From a checkpoint of a small masked image model.
Training: adamw at rate 0.0014, batches of 256.
Data: trained on regions of photos with short descriptions (Visual Genome), 203450 training examples.
Rows from expert 1 of block 5 of the encoder, named by matrix and row number. Rows with one number belong to one neuron. Each number is 500 + 25 x the weight over its row's rms, rounded and kept within 0 to 999. All counts start at 0. Numbers have three digits each. After the name is the row's rms in percent of the matrix's.
# gate: expert gate (encoder.blocks.5.mlp.gate, 16x128x256), inputs 128-191
# up: expert up (encoder.blocks.5.mlp.up, 16x128x256), inputs 128-191
# down: expert down (encoder.blocks.5.mlp.down, 16x256x128, transposed), outputs 128-191
gate.42 013:522479502485514482522477499494496494519465521463522483508491514532487487507434490479472501512509487518498572458543486504494479522496501457506493514531478493513501539563486479529480503526486527
up.42 013:476521470532492487494445485505501473531480471474522480506474509499471498518472541498483508476487480461505552501544477512495508484497489499463510487493485486506490573499494503550502496529489522
down.42 019:463482479517483526499499494494490519500477521530461548488549482496501524528473484483514533526504498523524521453551483507469511497515530495507459512478501489477490504515480539492487518488484523
gate.43 018:494526490495512486507529492479544459454510489507475517525494495501468480501466492501580484486512501487481481485508498472512471500519483448510535520554509506540491476464486552497526514503473482
up.43 020:476474532502449469522439480501493489487513477536518519491516532503470500501495483457516496530479518500472502528490494501499484488506541483513530497469502528483530501476520479507478504504516512
down.43 024:498452532455519490509493530487507465454498481467527472499484525488496457470513483532473494473483508491488460515459499466456486502496461432524498504503513519499516572470467503520516531527506499
gate.44 128:551486494448493513512603531505500479533543522493497476493493494497527474494521526486499510489508491496498529470480484551515489501490510506513469500503477501538506492460487497490474508504491543
up.44 130:553485496451492519509605531494496479536535519495490483488497491492527480493526523488502509488506490498503527468478479556510492496490509507516471499502475500537505489454484500487479511506496545
down.44 135:440491491497506494497516487525488507538505516510495495505548488502496513583497496490551501464476496499504533479570497503508497500484546528501454492524509481496505486512521440460482496498493494
gate.45 040:509498485506506506508453498497521478525493518521503461499524515489513499500504541474501543475501480490492522481490487516505481508486471447541497527395502524503499516455485508531452504517497497
up.45 044:516460472521503501488471513476526481533494492485483435492514475486526506522522542487519534459479468471496515501505514524497497492456476472546505527402516505481513531464463495504444529497506508
down.45 049:421469495509481494497441459507480478521513509535432495527536531492478536586510497494544541509511516503496503522489497479516518500486557502519459475505497495508480508496511440512502505514491500
gate.46 016:479514458395482492498590515498528497519511527498496446486480490511540489506519532521548505487504472512504487505516487598537519510488515488532481477453506505493465532503519503529499487511510513
up.46 016:499521535580513496506388470507508477478478490491506519515509512496465525500484449487484497514503511488491485490495525416495498497530490502474541481546515540477509471490479503475546491506483485
down.46 021:474503505488486493524485486491501512482523508517503509517504499495522450493482499497499501515482480490484510521474491503485500477497451444484490501490486544534479530491465498471498513520484498
gate.47 214:472529498521519484510467465494495519444471498482485523519514523524456514485494455515497489542521512499511435510505530444480506492515501505463555503558497486493490488571513502506528488490512461
up.47 214:473530501521520485510463469496497518444473497480489528519513526522461511488498460515501490540519516500516430513506532450479510491515499504461558500553500485491492490567510500507531489489514458
down.47 208:444468489481464491493507471509487485542498527518470506503512503501490522575487501489540524505456494511485543487548499504516497497470513532518477502535529480492510464506536434461488489500504490
gate.48 043:477512545478479514516555516508477505488497451538533544492530512519495442531522489501504493508443536505511472529475504527506521480554508515481456499500517523536511493504544515468525481493504519
up.48 042:495468461521523501482438488486527476513496529477451473521511489483506574485492513508502512493530460495504532482522482483483475504438504487503542507495501480468495537496467489513480519511499511
down.48 049:538503482498496517494496532502484489462543509502483529498521515500515473512501529487565466502519475507514482495508504479493504481477516502486528489505477505498483495518488498459516508499491490
gate.49 095:541454490491499497496423478510488494499499519493486484476519535492513489477517520496511528491492467481488533464479481514557463513509501492531491517457502516503500486465459500477507476502518505
up.49 098:458548522509492490503579518498512500496503484514521508519481471515488498514485487504495475506509538518512469531531516483459536493490506511459509490541494479497500520552531501524503519500475495
down.49 107:571501507507503486498539506479494511497510480493519511508473487500512500466506504496480520494546470490520482516471517499443496490501523470507504489452481501498488480492481558562500515507502503
gate.50 139:573522499475522510489559542500515514476519511505497531506460473477529486434544515484470499513517481532481465502503474505497514496461498451489543507527478500481499516495499509475506489475479502
up.50 144:572498480473526515500546545485516516465487506495507505503446483469538493439554526503460508503504480528487464519490490523470502493500497445501541501508474503479498508483479498491483510500464537
down.50 141:487496494482494502501598487516494499527512491487496482501532472490498484573502506500490475518452471513486509503556498496538493505476461489507549495535527487491494536508490497486518506492493496
gate.51 048:523479469435515490496494530492512487512531502511514502501489479486518502474481529517523484515530493535489490498488468561500513510503497479503521482441532501506484509437528504518524493501484520
up.51 049:527467477440505482488528549467506495518541502497538497488488461496515483502521529542503493502512476543503497495492490562496511509514495527510516490467526482521481493482517499508530513499488503
down.51 051:519482490497496508498536470514491486523494511509481510496482473508500482508514495492507507496516484501514494497519507494528498504511539570524502516545516485507492507524507462511486484522490513
gate.52 117:552473508477501505498550520503496508517528520497493475473490497486541484493542518484521498482503502496486544467487474546529484492469514472526475500448483513540504501431499502475468506501500553
up.52 118:457538496524496497492448478500503498486466482496506526527506500524453532507450460513477508515509496496509459530509522444477512510535493514471528487557519492463484502565518503526536486491488448
down.52 129:561515506507499505506483528497511513423505485482525498502476506489522481422502508502440490510517496495499457509464498516467512512536513451514546503468458530517501514490461568548509509501503502
gate.53 014:524476477521521492475518495475516509477525499524532494505446493441495515458469486497494526482495457523503485468485514458506515497525481493511507559487490562507494468491490485502547493481517479
up.53 014:542472495497549482497502500517496523495512485529455494465501498512511505468536519492453506503497509484508508516453524566519534504498494477521499490463510507483512473439498495509481495507521522
down.53 018:513526546503534500488498489476541522511523470496503486504461487509537508511485497495501516494497516475484532515521497533483504536459471478530492484485538469500501471492517497499498540466493510
gate.54 033:485514528468499497495623513519515489560518480520543524490478445505484481497511505483519497497475486504507497510482483532503526498527489548479477496535512498473519510505521506535472441483496513
up.54 033:499515527480525488504603498516496466550488475539548510494516460517495492490475520479521520496514488495503491516485494547521518491510508557487466501513528475491524501495533504518487443503487496
down.54 039:479475506508470499481501473532486488536483505486481506514553467498497510515508484498548511477482512507496527480562494502513501493529525526488442494513500487482492510503540470510485505486493528
gate.55 075:491516506464509513519638549491518502485516514520500519491479467503523475490518510487512506497507480505495455509491508544475536496482500497499503479508481495514504485494491504486471518499481517
up.55 075:489504505469507514508646551485508498478522510521486523491472466500523486492516508480504505496502492501496461500499504537481532500475503505484504487507484503518505495499489506487482514494493519
down.55 084:434491491499513514496536489515508498551476519501472483500537488495511494547516493512527474506424505503487518483580502505527497500473563500530517509502522493506510537513529503455481500509503494
gate.56 015:462505500499511478486528500499486485457485498501494483463483512515475478507506497530523501501531492524496489502502500489480481527476497499516516493548467532520496491479505485507489539531504479
up.56 016:466457550570461473488468452479521471503477506488492529489522538481513480477491510487541487490512500495499498454573523490539462509505497512496506484508498494484485496490524456489507452519531492
down.56 019:525490528540481531497515490487498523512486468528501479518543523496488503513495508449517539504554487448508476510529497507462484493550473483487468447496496479499478545514511490572519509541466524
gate.57 065:494486460475534498501569493478510585482482503481485475475528491525469500486534502509532454509533538461513495488508473502479518508497528519471461495541527496526507499465482506485488506502501484
up.57 065:470482463475534500497559492483509586481484510472503480472529497505472467486548512524519451515523547462513489485507469510475514507500502517464479509543530495531512500474489493482491517507520491
down.57 075:432488486503480502486490469513502473531500514491479516484530506507505470542500497511507503524431503490496531477573492513539505509455576540530509489507493479492483570522537443489496504497500500
gate.58 012:474482466502463461495494477521507492465519539499487492545497462517491515522479469491520583480479513502506472458505498520542512479502453510478488465465515493494527485481509504526564507476487489
up.58 013:489505511508491528514480505481509498529483543478504453520497507533520473476481474510539485508468452474474480473529516503519540491449454519465460573459511542521497487531485487479514495529471459
down.58 016:443498477465503478504470477508505530494487497535468478491494451493492507485502487489472505516499548520487516530474499543506489472516446441494510535514470541540514481463477518470499534489509457
gate.59 157:480516496512515480503452469486495523427477524461479521515543534523457507493506459502472505533512526481502463505498505443489492491505500493457529489555490489488481488565526503514520476491517467
up.59 157:475503493511505484496459472480490519435482523460479518514539519513451510497509458507475493529495519488505462507494510448483498491511493501464542498558498483489485485563513495510521490492526460
down.59 151:464447492478470485501534459494500502517488509511490505500487502501498518569497491484519539487445496508495523501546512503497503496474512566506471510526503473486497481505514468486488477494499489
gate.60 049:479508498540486497513394480501510505477510465480491490483506530501513494512506504498544499508522480469499512491507521502502513509475499417504528529433524493489504515507501496510487506496506525
up.60 050:497492495529486503503399477496492505479507472486499475491515532494499511506500499507529491512529487476503506496506521543506516505469478422504530528428532494488504523500503491511503500485511524
down.60 061:424486501502481499502448479519500511488526497513515489498477491499495518575493508505543516507405495511495505492534485498491513494479572534505467512476484488500513526503513469423489499512510508
gate.61 206:439520516509511488514513516493501519438458500478469529510529534538481487498498480485520476534507522474494455490507511467504517481479533524461502502527484485533510506554527498491495489495521444
up.61 202:442517516508509486512515518487496517437456500480466535512531535538482494496498486488520482536511526475496450499506514478497523480481534524459504500522485481529510500550514495489500492497524444
down.61 190:480478475501490491503531478500499496511500513509461501506496506491498498507511486499512526508449493507493515494563496493493502511493498522512522530546529481495494477523526418468492502505494505
gate.62 050:525499479467499482507558504506518468541537520483512466499523425496465500476487553510558507494510498522500547462514467518490491518514509514490502488533515493507485502473488508511500519530484568
up.62 051:528509484442512509509556500498512473535544517466526465503512428493482487476501537515527498471529523527506540455533458503487510535516488512502509492540515478498489507491486503503499533529466561
down.62 057:503468489496491510482545477500486494543497522506473501510510478493503499573486502501534488498504509507496511495554504493522493497503552534500496487559505471488492502528486470489508478505489482
gate.63 142:510499477548531500497425504511509536477451521432495474491550538478514502500484512528493470515516543481486529498510449474498468523526515533488515491480465491504507515474470501512512505528507515
up.63 141:507494480557534502493429507514510530477451509442492471486557540480515492509485510525498477514515548475483528504520443465502469523514523530489512489478466497505508513471473503512509505524509512
down.63 143:448488500508481501507503475497502511526509505499481497505540490505502478586503505502559489514442509497494513484553488514512496511485540506512489524492513493506495554508516431460479494502505498
gate.64 055:526523487496498510496595548509509486536508508505536500498487432467547485501513544501526477471503509526510524474513479552522527526488490531499519495439508484502497524482501505525515516501485539
up.64 057:471479521496486485501409453490498510453493497491468497499515567533445521508492459490468512537495493471495476525487518457474479475516512474494483504560490510500498471518502494471490481495507464
down.64 064:526543514511498494482489520489494501538498486510512533504477504501506500462498499486509500470522470485510484502473490503481511484491504427496533488471492520501502479485493529505523508517497504
gate.65 067:555490488470494498480568502484496505492492492500464500495489524496509503492557495507501521492504466484519471511477525552540483489516509504476448491508490504507498461471501513468485503485508482
up.65 067:556490508475482512484577508487504517501504498501478509481477518481511487506569488509495520496506466509527448498486512536537481491513510524495448498518483490518498445487494515477503515498502469
down.65 082:451480496494500504494468483521502507500481511508504510497590483490511520592481510499544501499441490513499525467595490518492494499464507494473448508504520466506510521505504453454518491497495497
gate.66 122:514488515501454497504581518512493464540483506527527531501458455500501528499482474479509495486491472529523483504479522511524514497537494552466489495541490492505505482548506500492509480486489503
up.66 123:483504487495546498497417482484503527462520499470473469496542543502494481501516524518493502516507529473479520494516480490480491501460507454530516507463509506498497517455491503508485515516512491
down.66 129:572504498499528504504487509478511512455547493502513500491483510486515506405510504509478472492565509492511491490444500496477506497523448437452487510503496520499491436497491572583490512500523494
gate.67 043:493490474546497509508501556475504482499501530452488517484543478481522515499502514505483504505515548493515465507479469487497532509497566542505515476474478490507484497510491502497494517512492492
up.67 043:516499522472487500490491452506508533501519470528530494521459519537471499499506486486534511492500437497495527502521531491506484477493437455501483530537540506505505493477489497490490487482519499
down.67 054:582553502493516501503504519492490531479472489508511498478461489506504516372506515497461481485553486510507491494471506485477509499522480468510512500542522488488481457501518521544513500485477522
gate.68 052:546482508460486499506552498498525518533536511494504473475504476520492468509528557500543508498495509513493552463524474578500491515486533473506466508443510511534513539442494496502450513504498551
up.68 055:543464508454487505502558491498509495528544515494512457469505475501474473513535541509547497506505502512487555468504482551500500502477517481510466527472508505528507521434498492496444523511505533
down.68 062:458482480505497504503511495501497494537513527527475504495511491501473506606496491493568527469469488496511540483546491484528494496468514542509465486539511477501505458526517426446491496494510511
gate.69 104:524489475506472510493447542501507486537507469499504471492496539457544499501490518518548487477518484489502542489513484525512505509491507487550484492408511503523508525414525493512521517504499502
up.69 107:481510521484521480507548458488490521470495533486483526511495458536458503501511486478451505519477509517501467506480518476485492486522492522446531497586495495473492472583471507489482482504500491
down.69 110:588531503515518500491493540500505495508478494491510492502538485490505485439501502513502468473562494496509478495501488501487492495521494472480504475494517505515499478485492552547511514500495508
gate.70 018:496501483517501507522489513523501507496517469532521492478552499481567531587539554500506514519480482472493462507470473584513502516455521492483502488390521527488522512481487481524505534499505496
up.70 020:500473543477510497481514486525489479526445488541488490475515456506514521526500524474498484474492460510509487492508500538537509502476523526480484505455501495468518450484509519488507463494497496
down.70 024:480462504508508490487454517521481529481450496568501510520509512532483536507503467499466489533548510511515487511494503486497513501527516498472473505490470547508512379511501561429515517495500503
gate.71 018:497540522526542510498500504521503532459503511524517507491484544486553468493481531477539498471528513505471495513507506523523453484515468453497481523449440541509509497465483515484460489497505485
up.71 020:505464478530478491526517501475470479506515503476496496482508545515506511491527506492442531469505512513500476508470499518529489498542499469503492521466499530505518489505478516467498491461516530
down.71 025:490493507469575501508486534461520474512534499459499513507501558494471517519530473516509489498546507481503468517522497531570499508497473480515500469519504501502474493500498511524503529520509445
gate.72 018:548458449512556467497528512482534482494496560442497458468510483473502519459513537526480505526533453480494477518510459530515502520483509508511519492486485486485520501487458503504507515502519503
up.72 018:495515526491519518511463475461516503501514476467495493481501513518494537545462465492535541500479541491521473496488494501479522498489489520507478471450543513527519508483480476497518469464475473
down.72 022:502486491500518499468478515519510483529490475508503532486496529507489466449541463498474490483504514464505483486460460512497512498509537518523505483469476546467515521486544473557480513501506498