config.toml
encoder_arch = "vit"
dataset = "regions of photos with short descriptions (Visual Genome)"
mask_ratio = 0.75
encoder_norm = "layernorm"
encoder_qk_norm = false
encoder_moe_every = 2
encoder_layers = 6
encoder_width = 256
decoder_width = 192
lr = 0.0014
beta1 = 0.95
Rows from block 3 of the encoder of a small masked image model, named by matrix and row number. Rows with one number within an expert belong to one neuron, the router's apart. Each number is 128 + 24 x the weight over its row's rms, rounded and kept within 0 to 255. All counts start at 0. Numbers have three digits each. After the name is the row's rms in percent of the matrix's.
Before each expert's rows are labels from the 100 images, of 14848, where the router gives the expert most weight on average: "colour at peak" is the nearest of a few named colours to the mean colour under the peak. Only what is clearly more common there than usual is listed. The data: regions of photos with short descriptions (Visual Genome).
# router: router (encoder.blocks.3.mlp.router.weight, 16x256), inputs 0-85
# gate: expert gate (encoder.blocks.3.mlp.gate, 16x128x256), inputs 0-85
# up: expert up (encoder.blocks.3.mlp.up, 16x128x256), inputs 0-85
# down: expert down (encoder.blocks.3.mlp.down, 16x256x128, transposed), outputs 0-85

# expert 4
colour at peak: white
router.4 097:062073116141123176134160102132129165169155166147097163113195160115149156152101144149136142107147169110154141130089110130144092174134166093096117119118117120134099120159091165153109132135119127136132141150142121135108140151092121123145147159135149129121169107
gate.7 095:109127149089125158170111135106106156115146160116131125125144110136094141165146114128113145117184131162126110120148144131145141132158141150136097148123131151133122112132132138135120094193131137128103151132111124102152149150117146115124166129111162074149129113
up.7 095:128132120150144120136130156154097119142115125124164109104148130119117095134119117121112141077150129117138144110156152125118137109142148118199100140141122155134190085121121113143120098185127150085099118102101122159143095119106133133115128104145180109112118131
down.7 093:156119114153141120160088071163123108174140149144153143126139122118121187120138137129171093122136139129092122113135113068131170097124128131136080107157144105102152094142140172115151094134139103060170147115183114122176064133093137151139122118109167111168142116
gate.8 093:127121145130124097158172116121106135155081110155099136088154128148128142109134130110134138134145137134119106137121085129130116071142152174135096117108104173122171123150110157136099117182111139106125109104136208088131112137113108129143124160139133098167121103
up.8 094:127150143128126140149129154120116162117151124109138136149125151100126137173146100157130110104092136176114125119120152122122143153111115100162161146207153114111094152119126103180163093093098117138111138138111106110114135172131159137111151106136154154097144128
down.8 098:090147082115124143159083146140107160136091129142112138107164127102177104142152167123156131101118134130170132141155134157128181088088117129139154138195137117130145089172113145162082143154141125136109072131103135107147112137095121124160089141138150091095149117
gate.9 087:162098133100146112149141105121118116106137140129131090156148161139123127153091127113125103159149167174085139144163156075095109107102094140175152155119149151138086163148115118131085093165090122173135135166076097088121089120095143159146101146168160135144102137
up.9 094:131149113157094102087099123147110128134111137152151139140136130149120165115194114131086086111156136115145115098144110136152113135153156130134116131125172127134108093116192116123079143141162156137105151088165142085153113116131127145094115118101130160130137108
down.9 097:169142159154122126149163121140110095136171102159152146118117116144103094113115125109099153154128123116150124181118098187117141137130100107123135110125073120159145145127144119130106099073119166115149131207098156142113122128193117079131119105173122129124104153
gate.10 099:150123154126139126117118122146140108122092163141124125078095088116120159120163108128142151152147085177143085134158155105123099145148092157100159145130131113114129139124148154131093127131141110196140156108102150113144127102158132164153132111145132130120065113
up.10 099:136125130143109180125153111069130143122127080106096135176094108157103146161109116139090123128158132139103111124114116108176122125110157090110129086101134123140098169101102194118141110137118124151127098138159126089153110157147175101170134116149096095104167148
down.10 097:129115129120113109102109113134140168133155077106163108128148127159107104116119177114161084130126136127124139097137077170074107141145123128111130170075114160171126151160140123135123114164145151149138118114077073126120142110130123099136096116145115119137124123
gate.11 096:139154139123134129151126168157146108105158105149154118122129155159124134130173137139120156117135095149134114117165131082141137103145124138149142136149131103105183115126152127095126148134139154063137124147129119140167121095143112143105087100132109110112091130
up.11 095:115114109088131156145146170142146170175122142139129112154141111095122182121088095162066157116142117134121124123112091105133129143135136099128141190143145133117134156154128133138107115096118165122107099110098140115113135142138136171141103147144106124120102112
down.11 096:137111159135139135162151119124124129071172113102147115133131136114077115132097092108116151139118122150118076092120146051135134138162107133166121149101106168109126159138144117135125133168114158102123134170124139159101130140135148117109151083081135088114108122
gate.12 103:117132093111131072110103152157112127154087117142177119130151125125146142086117100125094122132136118140085124135139117116127135160171120128119150166149108135099148118111147124150150145086147098126103123061118104122129144114176124113114084142100161151116099130
up.12 098:107131137138164144085153138090159137183096088089121155107163159141132138092125102134084111110129157104118123134111183162120097125102137102126129130140112179125113177134112127149147110079132121142088122111155084128107090145157159136114148119158137137109134126
down.12 100:125137138143120153058124111115155159135127118139150096150133090130122149154125158137084142146120164118105128098125102138116110152149161143096094088120162132162124118095131135149130141190156136143156135129123149120089130109152106108092136133137053169144137139
gate.13 100:129122119135126103088100146106142110122094135111153137113158135141156100105141144129142109142083145080120129161149136134105110101115125147106154106110144136144133142123123104159142124103203129158128162129136127110126154151130145111134114140160139134136132096
up.13 098:123143165147114151135152092168043139142131141163108144118115138083141189108110077149096147120181101165131106132125144109141143160117123136100147140142116116077155100140132112104176141145058100080138094107125166121160109097115111145123118131105124101153104133
down.13 102:148117114119147154090152108135101159144103109150095107129128124153131171131119145133106137132136116122092172111145124136118137143130144106105146120172151136135139116116139156150128105156105124143108102151115123123141169104131124126096141118119148178127143127

# expert 12
colour at peak: white; pink
router.12 092:069072123135126157153167105135129156180142103151139145121164135115134135158105122131127093103163147125121102143079122138147133140136140079098081147127142101156087145145080164148111132130118145121126152167159124123130155149148133125125142115081115120119157114
gate.7 090:113120112086126109177141103150143099079156108126136129145148160144135134111128141114140115139143160141135128136132152129130156117135111181114132116151139105086162090094114143107113176146070127108177121121144134154121088146104099133129152118185158125123136144
up.7 093:131125113090174108149133140125128091119147098133144112165122133156124130115153142091148147139133152115151121131106186112142115129106084135110154117193079109103130119114114131159132118080129132122134157159114144147126092119102114119115150115193158171127134186
down.7 091:113137123174122108107098132148138166163136127147131132142157157078122170120193151150160116132128138130122108113120136161126096096140155133131126111117125143147071134149111127066104140155166148137086133082115128160109126117101115146147121137118121160135121104
gate.8 092:198142138146124100076112106121171118114172130168151123129078142125119129110145173138141104163108109144128122148097124161093124119143113126094116163113187101133114143106088083109127098119121143111164131147095151123118124084156154123151105167177147188156114136
up.8 094:182142149145106128094118098111139109132139122160127141131099137110129129133143134124137122158104113121136118161070140158113113117124127101088093151137151142115111153136125135115158087103133104079147137162113155094116138097135130148146121168141140152181105114
down.8 096:155119127150134167127090099132112117137136135137091098131101125102107116143168131109111154149125122134078086107115173130164145135129127166103119086127146081095114105145114142142137105131181119115157125145161129140149123101098100169163143102119164076182157138
gate.9 106:131146113107146126095147123115172180135106180140133144108100164148093143167139130120129164115176152135136078130129117129206129167116137126110126124182101131136091168107112093141121121112144151107115104149134102092115141138104138143202079153163082157130136088
up.9 104:133121067132173101117163150155145095170076121169101110146131139125155129100143149136087169119156103189100119148157140102186123132095127148149163127149124120084166131116121067162148141080155102087132101094141132122144108121161098163171097107134121151154110137
down.9 104:149106113129080134136101095106127130156139125091159156116100131156111154067123116134159137152102160119126141145118142134129141133086132162120100093132157095114106082136144149082115131144147126084178102145140115122106092141115141129125131155122116151191169155
gate.10 101:097118119086131134117131157163096147136112160135136121118144143122142155143103128110097133103150160097114121117125107137137130077147155149163148149156157131115172122098120102123173120145133144118132127131130128122113146168118097118107170157126151132118113088
up.10 097:127121119116113124146154123115194104136131141127114143113091106160124135097099134126132143137141109103144144142105128110107112107124091128099082148071119108149134115160120148076128113119129153127135125162140133135146106127103125172129140139105147145141129137
down.10 098:088116138172112120149161175115143113124121150106139147120148105084091137130099098127145100125140105128146121198134108150116122098123140088154100124078137129170123138149148164141101134137100085152097131162113171141092123111143128123144125109131104169081101121
gate.11 095:141151129105137100132179104143176142142099150138106141139092130133160175143148126116115131163107119143084101160106131139129109169140097134082137131125171121097106167114137129150108119104094126131133094108182104109142132158149141195140168158146103184106115121
up.11 095:106117112125122142086140124128118107126179137122120131153149108113107162137114094113133158145098139132106137092125091136114126142142150090103132100111132137135114138109142129110148126112087158146109105183169114108122154123137144168132103118150143106166150175
down.11 097:118117126105147125110123106136154113090098173149107151128141158144188154141155108134120132138133124156116129151135138113149107152180140160137140130150142104133113138120136102156120118098151152107178147075162115133140137074087125133190153133106083140120156123
gate.12 107:117118182088101145172143122115134134156124120137122131151165127128127135099117111135160116123085150127114174150163129143104092076091082153139163065124121141060123133108119162130133101156112123074114124152115128093121151122139135151149126133152141146113121148
up.12 103:084126136103110123142123135144107150137122142155173131137156070120144167137144103123116166126060132117115156150160144139185133158130115153111136128114120092097130115130152143131136144122092122140109141158124091108107151086110097095165125134110138131115112127
down.12 104:169110117167165133163141140126107135146163123142112115144111135138117143106137092134099135113130194133115120112136142090133151155130149098155122136158149152136144208097126064124110133129125097127159107176145117143105135121140127146105087127117104142164131149
gate.13 096:152131154108134112126141113125122100144103114143132149081123116099174113088089104097120098129106131102126162146150147127054139149125150155133115144119128125118148122201102097155107101144113106106147165164112131136105156108117137110127157150141146144166093122
up.13 095:129117133137164125168154149145140117135134126156156100168126140128128151199102131138155145143149133125132154143123121167126156137150153129127137080165163126125154159096097177114075090079075140131137109117130124091101136153176119100173079140163119098059136150
down.13 095:118129129097129118140120116152121121118130144125120130144131127144117137122149091114077141159141138110170118149128139118133139148114056162134143132141144102108143115162117129170085159194117135158160137133141108145121146147124119144053118113132108096096140117

# expert 1
colour at peak: pink
router.1 090:067067108139100157164155096153121120163150120151090148120208152125176130162120146146132134134122159129155151147098142129140133160122119097099116107138113150134125134126112169122096145144104145106103112145169146162083112173139130112155155140112124132098161123
gate.0 095:193138116122135113075106127105151140161117127146136117110086145089125093107127099116132141147162098157103117162149132123152167099160123134106113132097127114083132144142138143123113139123172120146153151139112121115185157119164136147173140162088117068157102126
up.0 098:133094138112142136145173108134107101074081125083089113085144092146130169144106132105166130146117115147131136121149155130121121137072119142152157142132105121113146102145113159143148141143102082106146133113105120158103101101149125113166116101155131125085133154
down.0 096:142122118114113146166178104108134100128185126139121145142149147109125129142152130122153122146125143126144173111136127127130141191117146128107146107117111154089141112120118140131161132132091172087148117168143133179113172135147150095128143133143140101100141113
gate.1 108:133164098126128137138151146146134081073110124134137178146128126101093065114100096148106113084120128102161117155136161100157161136164148108149099157119111162141118137142129078143116095094132120139101116130157154144096122125144169104098126115085140160145149080
up.1 112:142110126172119125120112116153124135135150121125131123078117177149166168144136117110132154178158125138141138109124139138099147125102135161080124117131144101104137107139116166128121172157126096102184114128101076116130123127116089148108136147135138097133106133
down.1 110:135119177134155144139146126123134133140150131146088133111129096112129129101173154107124143136135184109091158129155135161120062131067130130141172132138116141119099147113123097147114150094132155108121140184106142095127064135097132117124118120159166114122101180
gate.2 100:154152105165108099136130130114140104153137120101147136166128106127098148111143105122152122148102110144140089164105157145157167141129135116096108082142167121103094127130168139112147114123170115114112128110127133113153124135104135117156126118079128117080116132
up.2 101:175176131140117115113110114136116156126126140125145155168108116121125124113152099155157132149110103151107132138100144117141179130147148114089097139142117104136120138128133108131118104145164138114131148134109132132191125108085167098117121107102134112116145160
down.2 091:118143110127103126143140118104094166096169141120146144133130156107093112097120100133169120123130114114091095092148172092137153156177164100122126120120105128114149118119124107169138144170162142137120118107127141180143186139138133099138136107118135074165112125
gate.3 106:108126103117139147133124131121123117097136138141148105141153105095138116150108175136117172090115131132115137135130143119144124108127172121194163103138141125118189099123119170117139087108081112152135111155123123127097112140136095104187138155156119134123136133
up.3 102:083117140121138134166155133119137127149128153136112131153142101141127127180117141117102170123145162093146136131081146113174119114106135118114152100121148149125099128128165181067113110136122150110096139175118180144129141137074084125170113147144089098118105134
down.3 105:158135109148152153130075074123160110156158139155135136118141121121139128119090115129084104124129179123142154128133088126144121104139172166137086097139145106107135084107158136075147101138115118074170133103135143139101135115128123158113100161124084109132166150
gate.4 100:164139096126115135107081141118173145123086143152112142150131154105101079080114127138140119130170109126114117145155117118124153066134180143135076146073136150125130125189129122120117136138154097107138129137132105130143131100097141172135119145144079148186113113
up.4 101:126130111145164128131127143156126073120129124156135133102126138095125122165131144125128158128120128128174146139143097115157141148134130159123184089180140129103153129124105112123163108127119111080123108103135158140094123153122131122188093153148127099079149120
down.4 103:116107123089129135156165127168155058115137118134127135109145129105139169144170150136120166140128124130132097153114109109145082160124172132131177090156123135106153126168113126167154134154094095109133117143144102133108126106152150079172162129130131169097167114
gate.5 111:106114131092136162141101135113129164116098134127105112154145109115119132117123128145152116124116156151111161091143100127137064065112152144141166116112158111105178094135131144165160135167122111135134159081126107120148121153073129129135127143166137108091157135
up.5 111:135129142159141128088125159092086138113130099075144111135102128120102134132105110099140179139163118159127126114119109136123143125120139108118119140116156108146125130103127108128179142146139123138138147130135100120120152147129125099124120131140123140175127122
down.5 113:144159125138098134115106140101049112168125091117104126119094132139124131072096125120148155084141096143133142120121104114123176137139106145152117088096140142165185105119138148086182123125119160141144109120144101134152096170118125131161143133141103154137133133
gate.6 102:143141117117117136137088117139163136158162112127115141136113153168144129104146114132154100146135125158117156068116101103098138134087138110110114163113142132137109146178148118154133137151130090120119143146098118120160151145096160111113114131122157094098149143
up.6 101:117155133190086139104123131108153129145113158117133142117136131141118148132154050121102143101156101117142109132114129129070135133115137129136124100118193144088128151165149149140096092101160082104110144135136151133165113151098126158134120123110091124129108114
down.6 097:108118135138119123127119133080121146130134151136103121123097143144151190099177120150158073146138096138139146070092136131120131141135173120133175118076119104070124162109108076123178119171167124180148136151143141147171130110087128129180123129154134079125122150